A small sound classifier, trained from scratch: activation silu, widths [96, 192, 384].
Rows from block 5 of a small sound classifier, named by matrix and row number. Rows with one number belong to one channel. Each number is 128 + 24 x the weight over its row's rms, rounded and kept within 0 to 255. All counts start at 0.
Before each channel's rows are labels from the 100 clips, of 14976, where the channel reaches its highest value: "strongest on" is what is common among them; "peak in band" is the frequency band that holds the peak. Only what is clearly more common there than usual is listed. The data: acted Russian speech (Dusha). In brackets: how many of the 100.
# convs0: first 3x3 conv (model.blocks.5.convs.0.weight, 192x192x3x3, each kernel summed), inputs 0-191
# convs1: second 3x3 conv (model.blocks.5.convs.1.weight, 192x192x3x3, transposed, each kernel summed), outputs 0-191

strongest on: emotion: angry (43)
peak in band: 1000 to 2000 Hz (78)
convs0.105 [119  77 132 112 203 141 155 112 104 137 112  97 103 147 128  88 124 124 127 154 134 112 133 104 153 100 107 139 177 123  74 138 107 110 162 136 126 142 120 124 124 152 142 109  73 121 157  99 137 116 122 127 133 114 131 148 145 107 144 122 165  92 119  74 151  98 126 132 180 101 106 120 123 148 120  92 111 133  89 128 129 152 117 120  93 139 115 139 151 113 118 109 136 144 116 121 148 108 146 147 153  97  86 149 113 127 145 131  94 139 112 121 108 112 108 126 151 177 100  80 143 113 129 116 154 126 148 144  80  98 119  83 109 120 166 135 138 156 114 121  85 133 125  98 168  88 160 131  90 139 117 121 111 133 132 117 192 126 143 149 144  97 101 162 118  97 148 166 146 130  96 147  90  91 148 107 107  92 107 161 164 115 126 118 145 138 115 160 111 108 113  92]
convs1.105 [128  72 129 153 127 140 177 129  73 142 109 105 107 164 130  98 148 135 121 139 138 160 150 126 123 139 114 117  97 123 114 101 138 114 149 157 106 122 130 133 140 180 100 120 134 125  73 170 131 156 132 122 152 133 120 190 107 161 119  90 139 161 123 114 189 111 148 156 180 132 143 114 104 143 113 124 115 108 157 120  75 137  86 111  41  93 104 167 137  94 196 108 111 130 123 132 167 129 152 139 141 142 114 134 141 124 129 105 131 136 131 117 115 132 115 126  92 117 126 146 127 144 142 143 125 141  79 134 140 145 143  96 136 134 124 149 137 169 140 173 128 121 138 104 118 106 124 130 120 138 127 118 123 137 119 128  64 133 171 119 154 112 100 170 103 105  96 133 148 142 146 113 150 141 160 140 111 104  95 132 126 136 128 124 122  94 124 130 128 157 186 144]

strongest on: emotion: positive (40)
peak in band: 0 to 250 Hz (51)
convs0.57 [153  94 120 163 137  99 108 136 143 122 177 113 107 147 138 133 109 110 133 160 128 111 159 104  84  87 101 101 143 126 121 143 153  85 154 143  92 125 119 176  81 133 124 124 154 138  98 156 147 120 134 144 133 121 135 119 108 102 105 132 125 159 115 123 117 104 139 114 122 116 117 107 109  82  73 175 104 153 129  99 102  85 135 129 123 119  91 111 143 108 135 129 144 133 130 127 143  88 117 126 127 104 132  71 158 130 110 106 166 128 119 128 175  96 119 144 153 100 189  96 118 104 113 136 114 151 119 104 138  96 152 135 139 133 151 162 113  78  96 145 137  93 109 104 108  87 127 120 164  67  61 136  93 111 131 112 152 147 133 159  89 166 140 158 115  98 171 112 124 112 161 164 139 117 116 125 113 139 141 108 142 152 116 132 119 113 103 110 117 145 131 101]
convs1.57 [102 151 101 161 141 140 150 111  87 132 162 123 126 147 150 144 124 160 115 130 144 129 111 133  95 132 129 169 158 128 214 108 159  98 128  81 128 125 107 142 126 123 102 144 132 122 125 122 136 129  79 151  85 124 123 127 126  82 126 135  83 155 142 158 127 123 118 105 112 123 149 117 117 125 106 137  99 106 141  85 146  89  96 108 145 123 109 103  92 115 144 139 107 124 115 154 113 135 147 105 131 105 103  93 142 127 121 167  70 133 117 122 143 123 113  69 116 152 129 132 158 133 132 133 149  70 174 111 135 153 113 131 143 130 118 137 143 136 145 130  81 109 188  95 117 105 175 130 165 147 126 132 153  77  71 135 135 118 109 123 112 102 129 152 141 132 147 103  60  98 139 129 122 141 138 141 100  97  97 130 103 182 119 126 148 113 103 131  98 123 139 109]

strongest on: emotion: positive (64)
peak in band: 500 to 1000 Hz (47)
convs0.66 [154 223 135  93 130 103 123 134 104 127 128 147 129 155 130 127 100 150 140 111 120 145 106 135 179 104 121 151 113 203 126 100 129 113  98 137 107 162 156 185 113 121 110 114 107  97 114  97 128 101 119  98  92 145 128  97 155 101  99 152 114 119 147 116 131 119 116 136 122 174 129 142 148 165 149 150 143 103 149 131 142 137 132 120 108 148 124 127 103 100 133  97 141 136 138 112 109 139 117  98 158 120 130  94  91  72 127  95 124 135 117 121 120 113 133 144 107  86 136 154  89 123  88 146 140 151 163  90 118  83 151 112 114 148  96 155 131  90  95 125 130 134 155 171 133 115 138 120 153 150 106 109 133 170 117 106 143 142  98 121 149 123 115  95 134 151 127 117 139 147 123 144 180 123 101 147 111 155 136 133 115 119 157  87 142  60 148 152 113 172 142 123]
convs1.66 [126 154  99 107 101 115 109 163 135 133 123 144 129 118 136 127 138 132 134  86 156 122 104  94  98 157 130 134 120 167 155 180 126 138 122 106 140 151 110 169 154 141 117 131  88 129 162 112 130 102  71 140 150 104 130 133  74 130 109 123 173 138 146  66 108  82 160 146 111 160 124 150 148 134 130 120  92 117 169  91 139 123 173 154 165 155  68 159 112  90 152 104  99 109 135 159 157 124 140  95 112 156 121 112 118  79  94 164 107  96 127 110 112 120 119 143 111 136  82 143 114 126 107 163  96 130 119 111 112 130 111 125 132 134 104 155 101 124 125  99 104 152 170 102 127  99 138 145 116 133 107  98 167 163 134 118 105 154  99 148 160 119 152 125 173 141 117 117 109 133 124 142 141 165  96 114 135 161 133 155 136 119 133  99 168 136 125 173 147 141 124 143]

strongest on: emotion: angry (41)
peak in band: 250 to 500 Hz (31)
convs0.36 [119 146 116 152 133 141 141  83 120 139 104 132 109 134 109 140 103 129 120  97 157 115 122 157 104 119 110 106 157  74 109  98 145 101 123 111 108 190 101 134 123 130 175 104  92 110 127 124 130 100 108  96 123 116 143 155 150 148 128 124 125 135  96 107 112 151 159 152 192 115 112 142 131 121 179 104 131 110 150 144 125  95  95 122 136 155 133  97 121  90  94  91  97 123 130 137 140 100 143 122 161 103 110 110 133 164 141 125 156 174  96 133  83 112 134 115 147 127 138 112 127 146  97 145 130 114 145 155 154 201 141 135 140 147 177 156 125 114 104 112  96 150 138 145 133  76 127 137 131 145 100 146 157 147  88 135 140 155 132 141  90 109  98  93  96 110 183 103 122 125 119 101 140 158 142 160 120 115 105 121 114 112 128 146  96 189 112 123 139  78 139  96]
convs1.36 [137 198 141  93  93  70 119 114 105 134 122  96  87 144  97 126 131 143 109 113 152 133 112 154  71 102  92 114 141 104 114 146 131 100 136 110 118 130  92 109  82 128 127 143 131  96 116 115 117 119 128  97 134 133 140 164 157 121  88  85  96 129 112 135 150 130 124 123 134 114 140 113 141 149 124 154 145 122 114 122 140  55 120  98 119 130  81  97 146 113 129 101  95 113 148 125 108 117 135 120  92 150 105 116 148 135  96 154 133 114 117 120 137 134 139 152  90  97 133 145 148  88 119 156 100 131 168 146 111 101 174 104 137 124 132 107  88 114 110 143 157 113 131 154 123 114 107 105 109 103 106 111 121 137 125 151 107 187 132 116 126 104 124 143  47 184 129 128  83  96 110 139 143 138 104  97 127 113 109 119 119  96 152 146  95 156  91 119 162 109 120 158]

strongest on: emotion: angry (41)
peak in band: 1000 to 2000 Hz (45)
convs0.175 [103 105  99 130 104 132 184  89  89 119 105 119  96 148 139 117 129 131 124  94 146 104  93 139 155 132 130 122 128 137 146  94 113  87  84 123 109 111  94 144 134 137 155 101 164 105 143 139  93 119  87 128 128 111 114 152 121 121 146 173 127 125 136 100 108 121 143 145 175 116 110 146 106 141 121 127 103  97 179 112 112 117 106 110 109 169 103  94 125 112 143 144 117 112 129 107  88 121 153 121 154 136  86 135 100 174 142 152  68 126 107 134 111 140 129 144 159 146 129 142 149  94 167 114 126  99 146 105 156 139 152 142 121  72 117 140 129 107 161 134 164 132 172  83 160  73 137 138 160  92 124 119 132 152 135 145 122 107 111 163 106 118 137 124  93 128 173  79 121 177 138  82 133 130 118 108 134 140 171 108 142 115  87 148 152 130  90 118 130 122 107 107]
convs1.175 [129 101 114 144 151 153 116 136 142 101  62  98 117 130 137 135 154 112 109 137 114 150 129 158 164 132 142 124  99 119 117  68 131 123 106  77 110 144 118 172 113 113 105  89 111 139 174 103 140 114 113 162 124 137 107 120 124 147 105  94 178 155 130 110 100 169 109 124 126 131 132 152 108 126  93 134  89  92 105 130 144 106 142  92 107 128 133 123 165 125 125 128 150  81 114  81 109 120 156 119 140  89 137 137 102 131 155 105 116 117 111 117 131 100 135 133 112 133 137  94 126 180 145 124 132 124 156 150 157 120 125 150 165 160 155 143 104 169 139 177 104 116 122 103  94 122 127 147  94 132 128 103 109 111 126 130 138 144  94 135 110 101 146 101 111 131 159 154 132  75  83 157 108 113 121 115  96 137 117  91 106 137 138 106 111 165 179 208 111  99 152 129]

strongest on: emotion: positive (44)
peak in band: 500 to 1000 Hz (56); 1000 to 2000 Hz (39)
convs0.39 [142 113 121 108 139 118 128  84 182 105 148 107 157 142  98 122 159 121 144  96 140 107 195 104 110 138 142 130 122 131 143 106 162 127 103 142 142 121 131 152 102 135 128 136 123 134 166 130 101 163 129 127 106 121 109 133 149 141 155 115 122 103  98 122 141 130 112 122 156 155 136 133 140 118 140 123 126 111 138 118 102 143  97 129 145 135 135 125 156 118 107 121 146 113 156 108 190 151  74 171 114 161  90 107 107 142 101 136  84 166 151 147 159 126 159 107 190 140 134  99 112 127 118 177  81 114 164 119 130 121 141 188 137 145 122  81 122 136 104 106 119 137  96  85  99  96  77 105 151 133 142 138  82 121 154 103 134  85 122 109 137 116 133 153 152 152 137  99 146 114  70 123  90 134 113 143 125 119 126 142 158 135 100  84 118 129 135  60 107 125 110 144]
convs1.39 [113 124 103 113 132 109 169 154 152 120 126 101  73 157 107  86 118 128 125 103 101 156 162 137 132 149 131 119 153 105  96 139  93 134 157 142 136 122 136 126 138 154 170 107 117 192 163 130 135 144  90  99 122 126 127  91 155 115 126 134 115 170 119 130 118 125 162 144 130 154 162  95 171 112 155  98  96 119 106 104  83 141 120 119  76 111 107 114 111  97 149 162 142 127 151 110 187 129 157 116 108 138 156 126 104 152 135 105 139 135 125 152 135 104 141 151 154 125 138 121 106 131 120 114 104 121 155 141 126 131 147 142 124 131 151 106 161 144 134 162 165 152 131 110 145 170 130 115 144 176 125 134 144 156 153 120 147 138 125 122 146 170 116  95 166 113 167 107 170 202 108 154 117 145 142 145 145 125 114  89  74 166 127  92  81 124 132 113 161 112 113 160]

strongest on: emotion: angry (49)
peak in band: 500 to 1000 Hz (54)
convs0.191 [131 197 164  95 125 116 119 122 133 115  80 159 105 131 166 134 141 127 154  72 100 153 107 130 131 153 149 125 129  95 148 126  92 143 106  99 120 115 105 137 147 111 157 113 157 100 145 128 107 159 108 111  98  90 145  99 133 117  98 142 137  65 141 118 112  82 206 163 137 104 144 159 137 127 112  92 112 104 111 131 133 119 120 145 129 175 100 127 161 101 125  90 167 152 102 133 157 108 138 135 107 156 129 133 121 131 172  94 139 130 110  89 156 146 131 120 103 159 136 146  91 138 118 132 112 119 129 140 124 116 134 121 114 149 143 107 123 161 134 120 116 141  98 123  74  70 144  76 106 108 137  86 115 110 123 118 176 112 141 118 120 172 121 131 132 151  96 118 102 148 103 139 148 117 150 158 133 144 121 147 104 129 155 116 100 149 114 112 144  73 119 127]
convs1.191 [122 164 143 122 130 102 148 127 165 149  95 112 123 135 135 137 149 133 138 148 115 169 110 155 135 127 142 126 126 104 146 132 128 130  99 105 120 112  80 135  72  79 152 141 135 127 108 135 150 129 125  95  52  93 114 137 133 139  87 101 153 127 182 141 110  99 146 120 105 135 134 105 112 130 126 140 153 165 129 109 127 149 104 155 109 174 136 137 110 180 145 152 156 163 167 108 116 122 138 109 105 151 151 149 161 161 124 112 135 117 129 114 120 177 111 132 157 121 121 180 116 120 124 133 122 129 121  99  99  93 178 169 106 104 128 115 120 109 151 156  82 101  68 121  77  96  83 133 126  94 126 164 160 114 169 136  87 121 151 107 126 158 127  96 147 178  92 119 110 119 103 109 104 108 127 137 133 159 113 121 137 140 123 101 134 152 128 112 156 111 118 106]

strongest on: emotion: positive (44)
peak in band: 500 to 1000 Hz (70)
convs0.32 [141 149 123 112 138  94  85 134 114 116 139 110 123 125 124 121  78 136 114 122 168 157 111 153 173 128 104 132 103 113 121 121 147 146 116 103 137 125 132 106 110 129 139  82 141 166 111 150 127 150 118  74 154 144 100 126 112 156 152 133 165 112 138  92 111  97 181 129 149 136 130  76 128 115 121  86 161 108 137 113 143 128  77 145 137 106  93 121 127  94  77 155 145 138  88 118 117  88 116 111 124 136 178 159 103 159 141 144 149  85 179 148 103 116 130 141 123 128 134 153 111 112 107  91  67 121 132 135 117 139 133 101 112 103 133  75 116 139 126  87 121 135 133 133 128 127  67 157 157 121 143 110 111 134 102 113 122 138 129 102 143 128 102 126 142 126 132 130 142 165 124 110 133 112 193 122  98 128 119 158 159 175 157  86 123 158 136 151 108  73 154 129]
convs1.32 [119 118 115 101 117 115 147 123 126  98 150 102 122 149  81 110 111  93 154  93  85 143 107 112 177  90 146 138 117 127 108  91 126 169 149 158 122 107 117 106  85 166 119 135 135 185 128 142 112 113 114 136  95 167 136 111  71 123 141 134 113 118 135 112 110 106 136 132 135 128 113  97 166 137 128  83 167 131 108 112 133 129 110 130 125 136 114 165 113 127 123 169 121  95 114 145 151 140 111 129  90 100 171  63  98 123  95 106 134  86  78 100 108 123 108 105 105 132 110  88  82  96 105 118 110 122 109  97 126 138 113  92 105 114 142 117 140  68 162  99 110  70 110 128 137 121 132 110 110 105 144 106 137 101 120 174  97 138 109  95 107 125 124 116 103 123 136 143 111 117 119 112 130  97 128 152 136 123 171 135  87 127 109 153 105 135 132 173 107 118  93 135]

strongest on: emotion: angry (39)
peak in band: 1000 to 2000 Hz (78)
convs0.177 [140  94 101 163 108 137 146 140 109 133 130 146 120 106 115 163 135 147 103 136  70 177 128  86 125 164 113 106 113 162 130 134 135 129  87 135 178 117 147 119 120 126 139 113 133 148  92 132 100 170 147 164 148 110 114 107 139 116 119 155 111 135 141  81  91 132 109 135  93 134 101 129  89 116 142  90  77 164 127  67 139 154  99 142 147 174 107  74 123 121 150 117 161 111 172 111 100 137 129 162 114 114 126 105 122 109 115 110 129 103 144 129 149 116 128 152 114 118 109 125 107 148 139 106 132 146 145 122 158 130 122 134 130  88 146 122 140 147 143 102 127 140  91 149 152 130 119  98 138 150 163 114  84 111 150 104 172 104 123  95 102 121 117 114 138 136 115 130 140 181 113  88 101 150 127 103 120 102 151 172 123 147  92  89  98 139  81 116  85 120  71 111]
convs1.177 [ 98  93 142 167 144 125 140 132 150 144 121 111 145 141 115 139 135  64 104 180 116 114 138 159 158  99 111 111 105 132 121 117 122 117 134 121 110 133 134 145 150 168 114 127  90 122 135  85 144 173 114 181 121 116 147 176 159 154 102 130 115 131 120 123 113 101 152 125 110 130 177 136 149 118 141 125 110 165 125 129 149 106 176 165 131 158 113 149 148 124 119 181 134 168 135 118 117 143  75 168 152 126 169 146 125 108 129 146 120 132 199 138 123 183 115  96 135 138 106  97 112 173 144 113 148 131 109 109 115 111 137 150 111 120 168 128 116 133 101 122  94 130 126 158 120 124 136 119  88 101 111 109 115  89 106  93 155 100 130 129  97 171 171 123 132  98 126 139 107 176 107 165 120 146 141 108  86  99 133 167  90 158 139 151  93 127 130 105 126 135 118 124]

strongest on: emotion: positive (64)
peak in band: 1000 to 2000 Hz (55)
convs0.73 [132 108 142 129 115 115 130 114 126 126 112 128 162 138 121 105 173 154 142 104 118 119 125 124  85 126 131 146 109 131  76 142 136 106 168  75 118  91 144 142 117 101  87 154 111 146 172 129 124 127 166  99 104 105 118 147 128  97 141 160 169 150 101 173 153  97 165 168 109 100 148 127 154 138 132 129 146 126 131  77 122 129 119 119 178 123 118 117  69 158 113  89 112 112 123 111 121  96 101 164  73 118 147 168 131 138 113 114 127 137 139  97  92 123 100 154  99  99 131 141 158  86 142 127 121 111 117 117 115 138 110 151  95  93 114 117 138 101 138 157 115 103 106 170 114 126  87 108 152 162 142 128  93 123 197 110 133 109 107 115 153 169 101 132 114 146 108 132 123 100 109 110 109  92 136 118 107  86 174 128 114 122 120 118  79 137 107 101 131 110 107 154]
convs1.73 [114 149 152  91 106 124 130 127 160 131 151 113  85 160 119  82 111 118  98 127 166 119 128 107 151 171 196 148  77  93 108 158 142  84 123 155 152 121 129  95 120  96 132  95 148 169 156 117 112 111 137 130 127 161 131 104 173 106 127 169 105 132 130 130  82 111 192 135  97 114 168 154 141  80 155 137 140 121 119 104 119 148 141 124 153  91 152 131  92 113 122 132 125 104 114 130 113  96 133 153 131 105 130 162 137 169 105 109 157 123 113  80 123 143 123  93 164 142 120 126 105 121 134 141 138 144 100 152 116 135 114 106 128 113 158 154  96 117 114 167 143 162  63 144 139 128 100 139 123  96 123 100 136 141 150 138 149 119 116 109 125  98  97 115 133 132 132 129 156 122 159 171 158 137 160 105 138 116 165 138 134 128 156 134  99 121 120 197 143 124 111 136]