config.toml
arch = "preact_resnet"
model = "sound classifier"
dataset = "acted Russian speech (Dusha)"
train_examples = 26041
n_mels = 64
hop_length = 320
input = "log_mel"
spec_augment = true
win_length = 512
targets = ["emotion"]
num_classes = 4
norm = "batchnorm"
activation = "silu"
drop_path = 0.05
depths = [4, 4, 4]
kernel_size = 3
stem = "deep"
avg_pool_shortcut = false
dropout = 0.1
widths = [96, 192, 384]
mixing = "mixup"
loss = "binary_cross_entropy"
init = "trunc_normal_002"
residual_init = "none"
optimizer = "soap"
beta2 = 0.95
lr = 0.0031
beta1 = 0.95
shampoo_beta = 0.95
eps = 1e-08
precondition_frequency = 16
max_precond_dim = 512
merge_dims = false
one_sided = false
adamw_lr_other_params = 0.0011
grad_clip = 1.0
steps = 30300
batch_size = 64
epochs = 74.5
lr_schedule = "wsd"
decay_fraction = 0.2
final_lr_fraction = 0.1
warmup_steps = 1510
weight_decay = 0.08
adamw_weight_decay_other_params = 0.05
Rows from block 6 of a small sound classifier, named by matrix and row number. Rows with one number belong to one channel. Each number is 128 + 32 x the weight over its row's rms, rounded and kept within 0 to 255. All counts start at 0.
After each channel's rows are labels from the 100 clips, of 14976, where the channel reaches its highest value: "responds to" is what is common among them; "band" is the frequency band that holds the peak. Only what is clearly more common there than usual is listed. The data: acted Russian speech (Dusha). In brackets: how many of the 100, against the usual share in percent.
# convs0: first 3x3 conv (model.blocks.6.convs.0.weight, 192x192x3x3, each kernel summed), inputs 144-191
# convs1: second 3x3 conv (model.blocks.6.convs.1.weight, 192x192x3x3, transposed, each kernel summed), outputs 144-191

convs0.92 [177 127 146 145 131  91 116 142  60 120 129 193 117 107 128 115 124 105 135 137  72 118  83 151 115 140 110 121 126 132  77  98 138  94  94  95  91 129 112 120 141 115 130 104 118 132 118 197]
convs1.92 [176 133 132 152 138 146 132  90 143 145  78 187 129 145 189 144 122  51 134 108  42 128 147  97 137 160 159  67 133 191  86 125 106 110  85  69  87  77 113  83 106 192  94  67 132 107 105 137]
responds to: emotion: angry (66 vs 18.4)
band: 1000 to 2000 Hz (62 vs 18.8)

convs0.70 [150 165 144 165  95 120 123  96 132 119 136 106 125 118 121  89 164 146 147  30 136  90  88 109 135 155  97 171  95 147 166  85 122 112 185 124 179 137 198 160 172  56 153 148 207 180 108 124]
convs1.70 [ 80 125 115  94 113 161  85 131 144 148 193 134 147 151  80  67 168  90 133 112 157 123 112 128 100 139 140 144 100 175  74 145 102 118 164 118 150 105  99 122 153  92 127 115 186  76 142 175]
responds to: emotion: angry (52 vs 18.4)
band: 1000 to 2000 Hz (51 vs 18.8); 500 to 1000 Hz (48 vs 12.5)

convs0.106 [150 122 126  83 136 104 148 115 137 194 134  91 143  69 136 123 102 117 141 127 118 152  74 119 200 133 152 104 124 103 125 124 129 102 105 142 132 130 153  94  90 121 151  95 190 105 118 213]
convs1.106 [ 78 123 132  70 112 148 109 106 127 145 102 156 121 136  48 133 144  85 172 102 115 198 129  89 142 130 124 180 120 108  88 100 139 102 140 113 208 123 138 120 112 143 155 150 166 107 101 185]
responds to: emotion: angry (52 vs 18.4)
band: 1000 to 2000 Hz (66 vs 18.8)

convs0.9 [ 99 142  56  73 201 146 146  84 152 179 153  91 145 134 105 192 112 152 108 131 121 107 227 153  75 140 136 158 145 116 107 103 134 169 149  86 148 147 164 109 165 155 190 111 130 151 111 118]
convs1.9 [130 150 103 134 181 113 114 164 147  70  77  90 117 113 100 204 171 132 108 135 125 112 157 108  92 146 198 107 133 143  71 129  98 138 105 174 103 167 134 108 188 109  94 165 115 140 118 180]
responds to: emotion: positive (54 vs 19)
band: 1000 to 2000 Hz (63 vs 18.8)

convs0.61 [ 80 151 119 170 121 139 136  91 123 143  64  91 141  97 143 106 115  96 181 130 120 156 141 135 141  56 143 106 170 139 188 101 110  75 151  82 119  79 170  98 130 142 141 100 130  91 121 101]
convs1.61 [135 130  74  69 213 135 182 140 127 100 124 140  72 114 114 153 154 162  84  99  62 221 149 109 148 149 121 117 159 118 108 152 152 144 142 128 128 103 127 111  90 130 111 114 145 132 158  76]
responds to: emotion: angry (51 vs 18.4)
band: 250 to 500 Hz (61 vs 6.2)

convs0.29 [ 80 100  93 149  72 138  57  78 108 108  95  84 156 177  86 124  81  84 149  74 154 134 165 180 140  66  56 112 122  61 104 129 178  95 199 134 166 152 136 127 132 127 168 127 122 143 104 162]
convs1.29 [ 90 144 156  75  83 104 121  88  99  52 117  92 155 121 128 150 144 142  84 120 162 118 183 100  92  88 112 149  93  88 135 116 125 118 109 136  82 113 156 123 130  99 123 106 144 162 161 134]
responds to: emotion: positive (55 vs 19)
band: 500 to 1000 Hz (48 vs 12.5); 1000 to 2000 Hz (40 vs 18.8)

convs0.53 [136 130  57 119 132 111 171 151 103  46 148 139  98  59 153  74  59 141 156  73 131 149 154 152  97 132  82  82 119 131 163 123  88 158 137 153  91  81 112 109  84 150  87 104 156  91 131 154]
convs1.53 [ 97  64 150 141 133 121 145 137 149 125 125 140 100  66 148  79 118  46 148  86  80 123  97 189 128  97 128 113 136 136  81 138 121 134 121 159 103 132  96 118 141 174 153 128  81  90  82  49]
responds to: emotion: angry (39 vs 18.4)
band: 1000 to 2000 Hz (78 vs 18.8)

convs0.121 [ 68 151 109  89 105 144 143 129 104 123 119  96 149 135 140 166 153  74 100  96 164 149 126 175 117 143  91 101 188 124 107 136  51 100 121 110 154 161 133  84 150 103  65 108  64  93 107 155]
convs1.121 [184 156 117 119  86 141 168 163 127 142  86 102 152 164 122 159 160  47 109 151 141 115 113 119 112 155  72 158 149 155 119 127 141  75 129  85 141 128 113  86 124 115  95 103 103 132 132 126]
responds to: emotion: positive (63 vs 19)
band: 0 to 250 Hz (52 vs 12.5)

convs0.25 [ 97 115 154 110  94 115 112 115 108 102 133  82 117  84 138  74 118  61 152  93 112 107 121 149 126 142 126 132 146 134 185 144 134 143 139 115 118 143 131 116 137 167 123 168 139 124 159 142]
convs1.25 [151 140 131 140 153 152 106 170 166 123 125 173  82 131 125 133 117  77 165 189 142 113 188 185  97 116 105 114  90  75 140  72 100 140 121  76 104 106 125 166 119 147 113 160 146 126 150 194]
responds to: emotion: angry (49 vs 18.4)
band: 1000 to 2000 Hz (43 vs 18.8); 500 to 1000 Hz (30 vs 12.5)

convs0.178 [124 130  73 126  89 120  58 109 135 119 159 175  58 136 131 145 206 121 124 116 139 174 103 127 100 117 118 147 112 122 140 135  70  71 126 156 114 167 143 100 125 159 170 163 133 124 202 166]
convs1.178 [147 150 131 149  85 137 114 159 163 179 129 149 106 132 125 142 150  85 139 108 101 143 105 155  61 117 139 116 139 153 167 129 111 137 104 138 106  88 142 162 128 141  59  91 125 154 227  55]
responds to: emotion: angry (60 vs 18.4)
band: 1000 to 2000 Hz (54 vs 18.8); 500 to 1000 Hz (33 vs 12.5)

convs0.135 [ 95 105  85 106 100  79 180 185 176 136 122 163 106 174 100  98 104  98 152 147 114  85 124  68  61 157 103 122  79 105 144 165 131  74  77 101 183 125 150 103 116 135 128 117 106 123 133 156]
convs1.135 [114 100 120 147 101 102 126 146 151 167  81 165 120 221 179 137 161 149 116 114 117 111  63 111  83 198  89 137 125 137 169 138 110 118  89  97 170  95 169 149 142 107 133 137 144 174  86 110]
responds to: emotion: angry (48 vs 18.4)
band: 1000 to 2000 Hz (78 vs 18.8)

convs0.87 [ 60 126 136 168 160  49  83 161  92 171 127 102 135  95 101 146 139  78 158 104 111 214 131 146 202 121  87 109 128 145 105 194  91 125  90 124  86 140 139 115 113 182 187 156 134  84 151  91]
convs1.87 [157 164 121  72 113  64  43 103 139 154 219 155  87 127  94 148 139 153  78  83 125 121 115  86 142  72 114 103  68 137 106 136  98 179 134 125  50 129 132  81 130 164 121  91 138 119  49 100]
responds to: emotion: angry (42 vs 18.4)
band: 1000 to 2000 Hz (63 vs 18.8); 500 to 1000 Hz (31 vs 12.5)

convs0.154 [144 105 146  88 109 112 106 166 149 135 171 103 106 117  82 148 120 129 123 142 126 128 201 130 116 124 108 153 152 141 144 172 184 122 152 100 184 171  21 131 122 111  73 150  97  82 117 184]
convs1.154 [145  90 159 125  93 123  96  93  80 113 126 200 141 112 137 161 173 136 108 129 161 126 126 143 145 129 121 144 125  94 120 113 166 110 156 114 138 144 112 109 124 154 127 159 146 113 168 114]
responds to: emotion: angry (46 vs 18.4)
band: 1000 to 2000 Hz (68 vs 18.8)

convs0.130 [100 124 154  80 113 143 135 166 102  77  94  76 106 110 120 169 131 123 108 112 111  80  74 148 106 109  85 132  98 109 128  75 167 104 110 145 125 151 100 141  51 184 146 113 106 134  78 141]
convs1.130 [ 70 123 193 120 127 101  81 171 115  77 111 152 101 100  98  90 125 113 167 139 124  96 120 136 114 102 109 139 101 117  90 104 157 179 104 110 114 156 132 222 158 126 106 117 155 183 111  96]
responds to: emotion: angry (72 vs 18.4)
band: 1000 to 2000 Hz (63 vs 18.8); 500 to 1000 Hz (36 vs 12.5)

convs0.103 [184 106 140 119 138 117 125 139 150 115 133  85 161 136 140 103 158  85  97 104 177 127 113 126  93 186 119 124 140  78 111 124 154  92 158 127 147  82  55 155 134 105 172 122 125 141  93 132]
convs1.103 [ 77 120 166  48  94 111 169 130 127 120 118 166 189 133 149 157 160  68 116 156  95  94 113 158  95 145 166  70 183 142 185 144 125 182 188 124 171 115 110 119 147 142 163 115 173 192 120 125]
responds to: emotion: positive (45 vs 19)
band: 2000 to 4000 Hz (58 vs 25)

convs0.150 [ 86 146  69 103 142 107 110 107 165 166 105 113 131  52 138 107 170 124 192  84 127 102 134 136 182  88  75 111 120 154 168  93  92  60 141 125 132 132 110 106 124  96  81  90 121 182 108 131]
convs1.150 [179 153 106 127  99  75 110 116 152 107 157 169 106 135 129 148 111 125 175  66 152 160 126 144 150  80 143 150 110 179 118 145 124 113 166  93 114 115 152 112  93 121 158 139 154 125 140 137]
responds to: emotion: angry (38 vs 18.4)
band: 250 to 500 Hz (26 vs 6.2)

convs0.174 [ 93 113  85 110 103 110 130  86 158 124  79  81 100 174  93 140 146 110 141 161 163  59 147 171  75  77 158  98 109  80 108  65 140  91 153 174 173 130 135 107 137 133 146  94 123 182 139 122]
convs1.174 [137 102 117  86 103 200 146 103 100 117  83 121 152 150 171  80 121 133 117 124 150  70 198 126 102 142  75 121  79  93 106 157 116 152 132 124 108 116 145 139 104 130 139 139 150 178 102  97]
responds to: emotion: positive (93 vs 19)
band: 500 to 1000 Hz (63 vs 12.5); 250 to 500 Hz (29 vs 6.2)

convs0.168 [140 106 116 107 124 124 113 163 148 114  84  95 122 151 130 122  97 120  81 109 111 168 162 134 114 142 142 117 114 112 123 158  97 186 114 173  86 121 132 117  71 168 132 134  89  83 131 124]
convs1.168 [132 167 133 121  82 157 118 131 164 117 154 165 141 130 100 157 150 112 152 144 123 115 155 103 123 184 146 106 129 157 140 134 120 109 101 118 109 150 149 163  67 193 168 132 175 141 140 110]
responds to: emotion: positive (48 vs 19)
band: 1000 to 2000 Hz (70 vs 18.8)

convs0.122 [117 152 121 134 116 171 118 141 101 102 136  65 131 126 130 120 101 120  98 113 127 126 112 234  48 153 121 120  63  28 176 137 136 146 112 154 119 147 192 154  88 116 122 171 115 141  99  90]
convs1.122 [106 118 128  90 104 118 102 119 161 154 200 125 124 105 103 133 141  76 143 180 140 118 100 154  99  66 107 151  95 110 103 157 112 152  86 138  81 122 126 196  99 130 170 134 152 138 129 160]
responds to: emotion: angry (56 vs 18.4)
band: 500 to 1000 Hz (44 vs 12.5); 1000 to 2000 Hz (42 vs 18.8)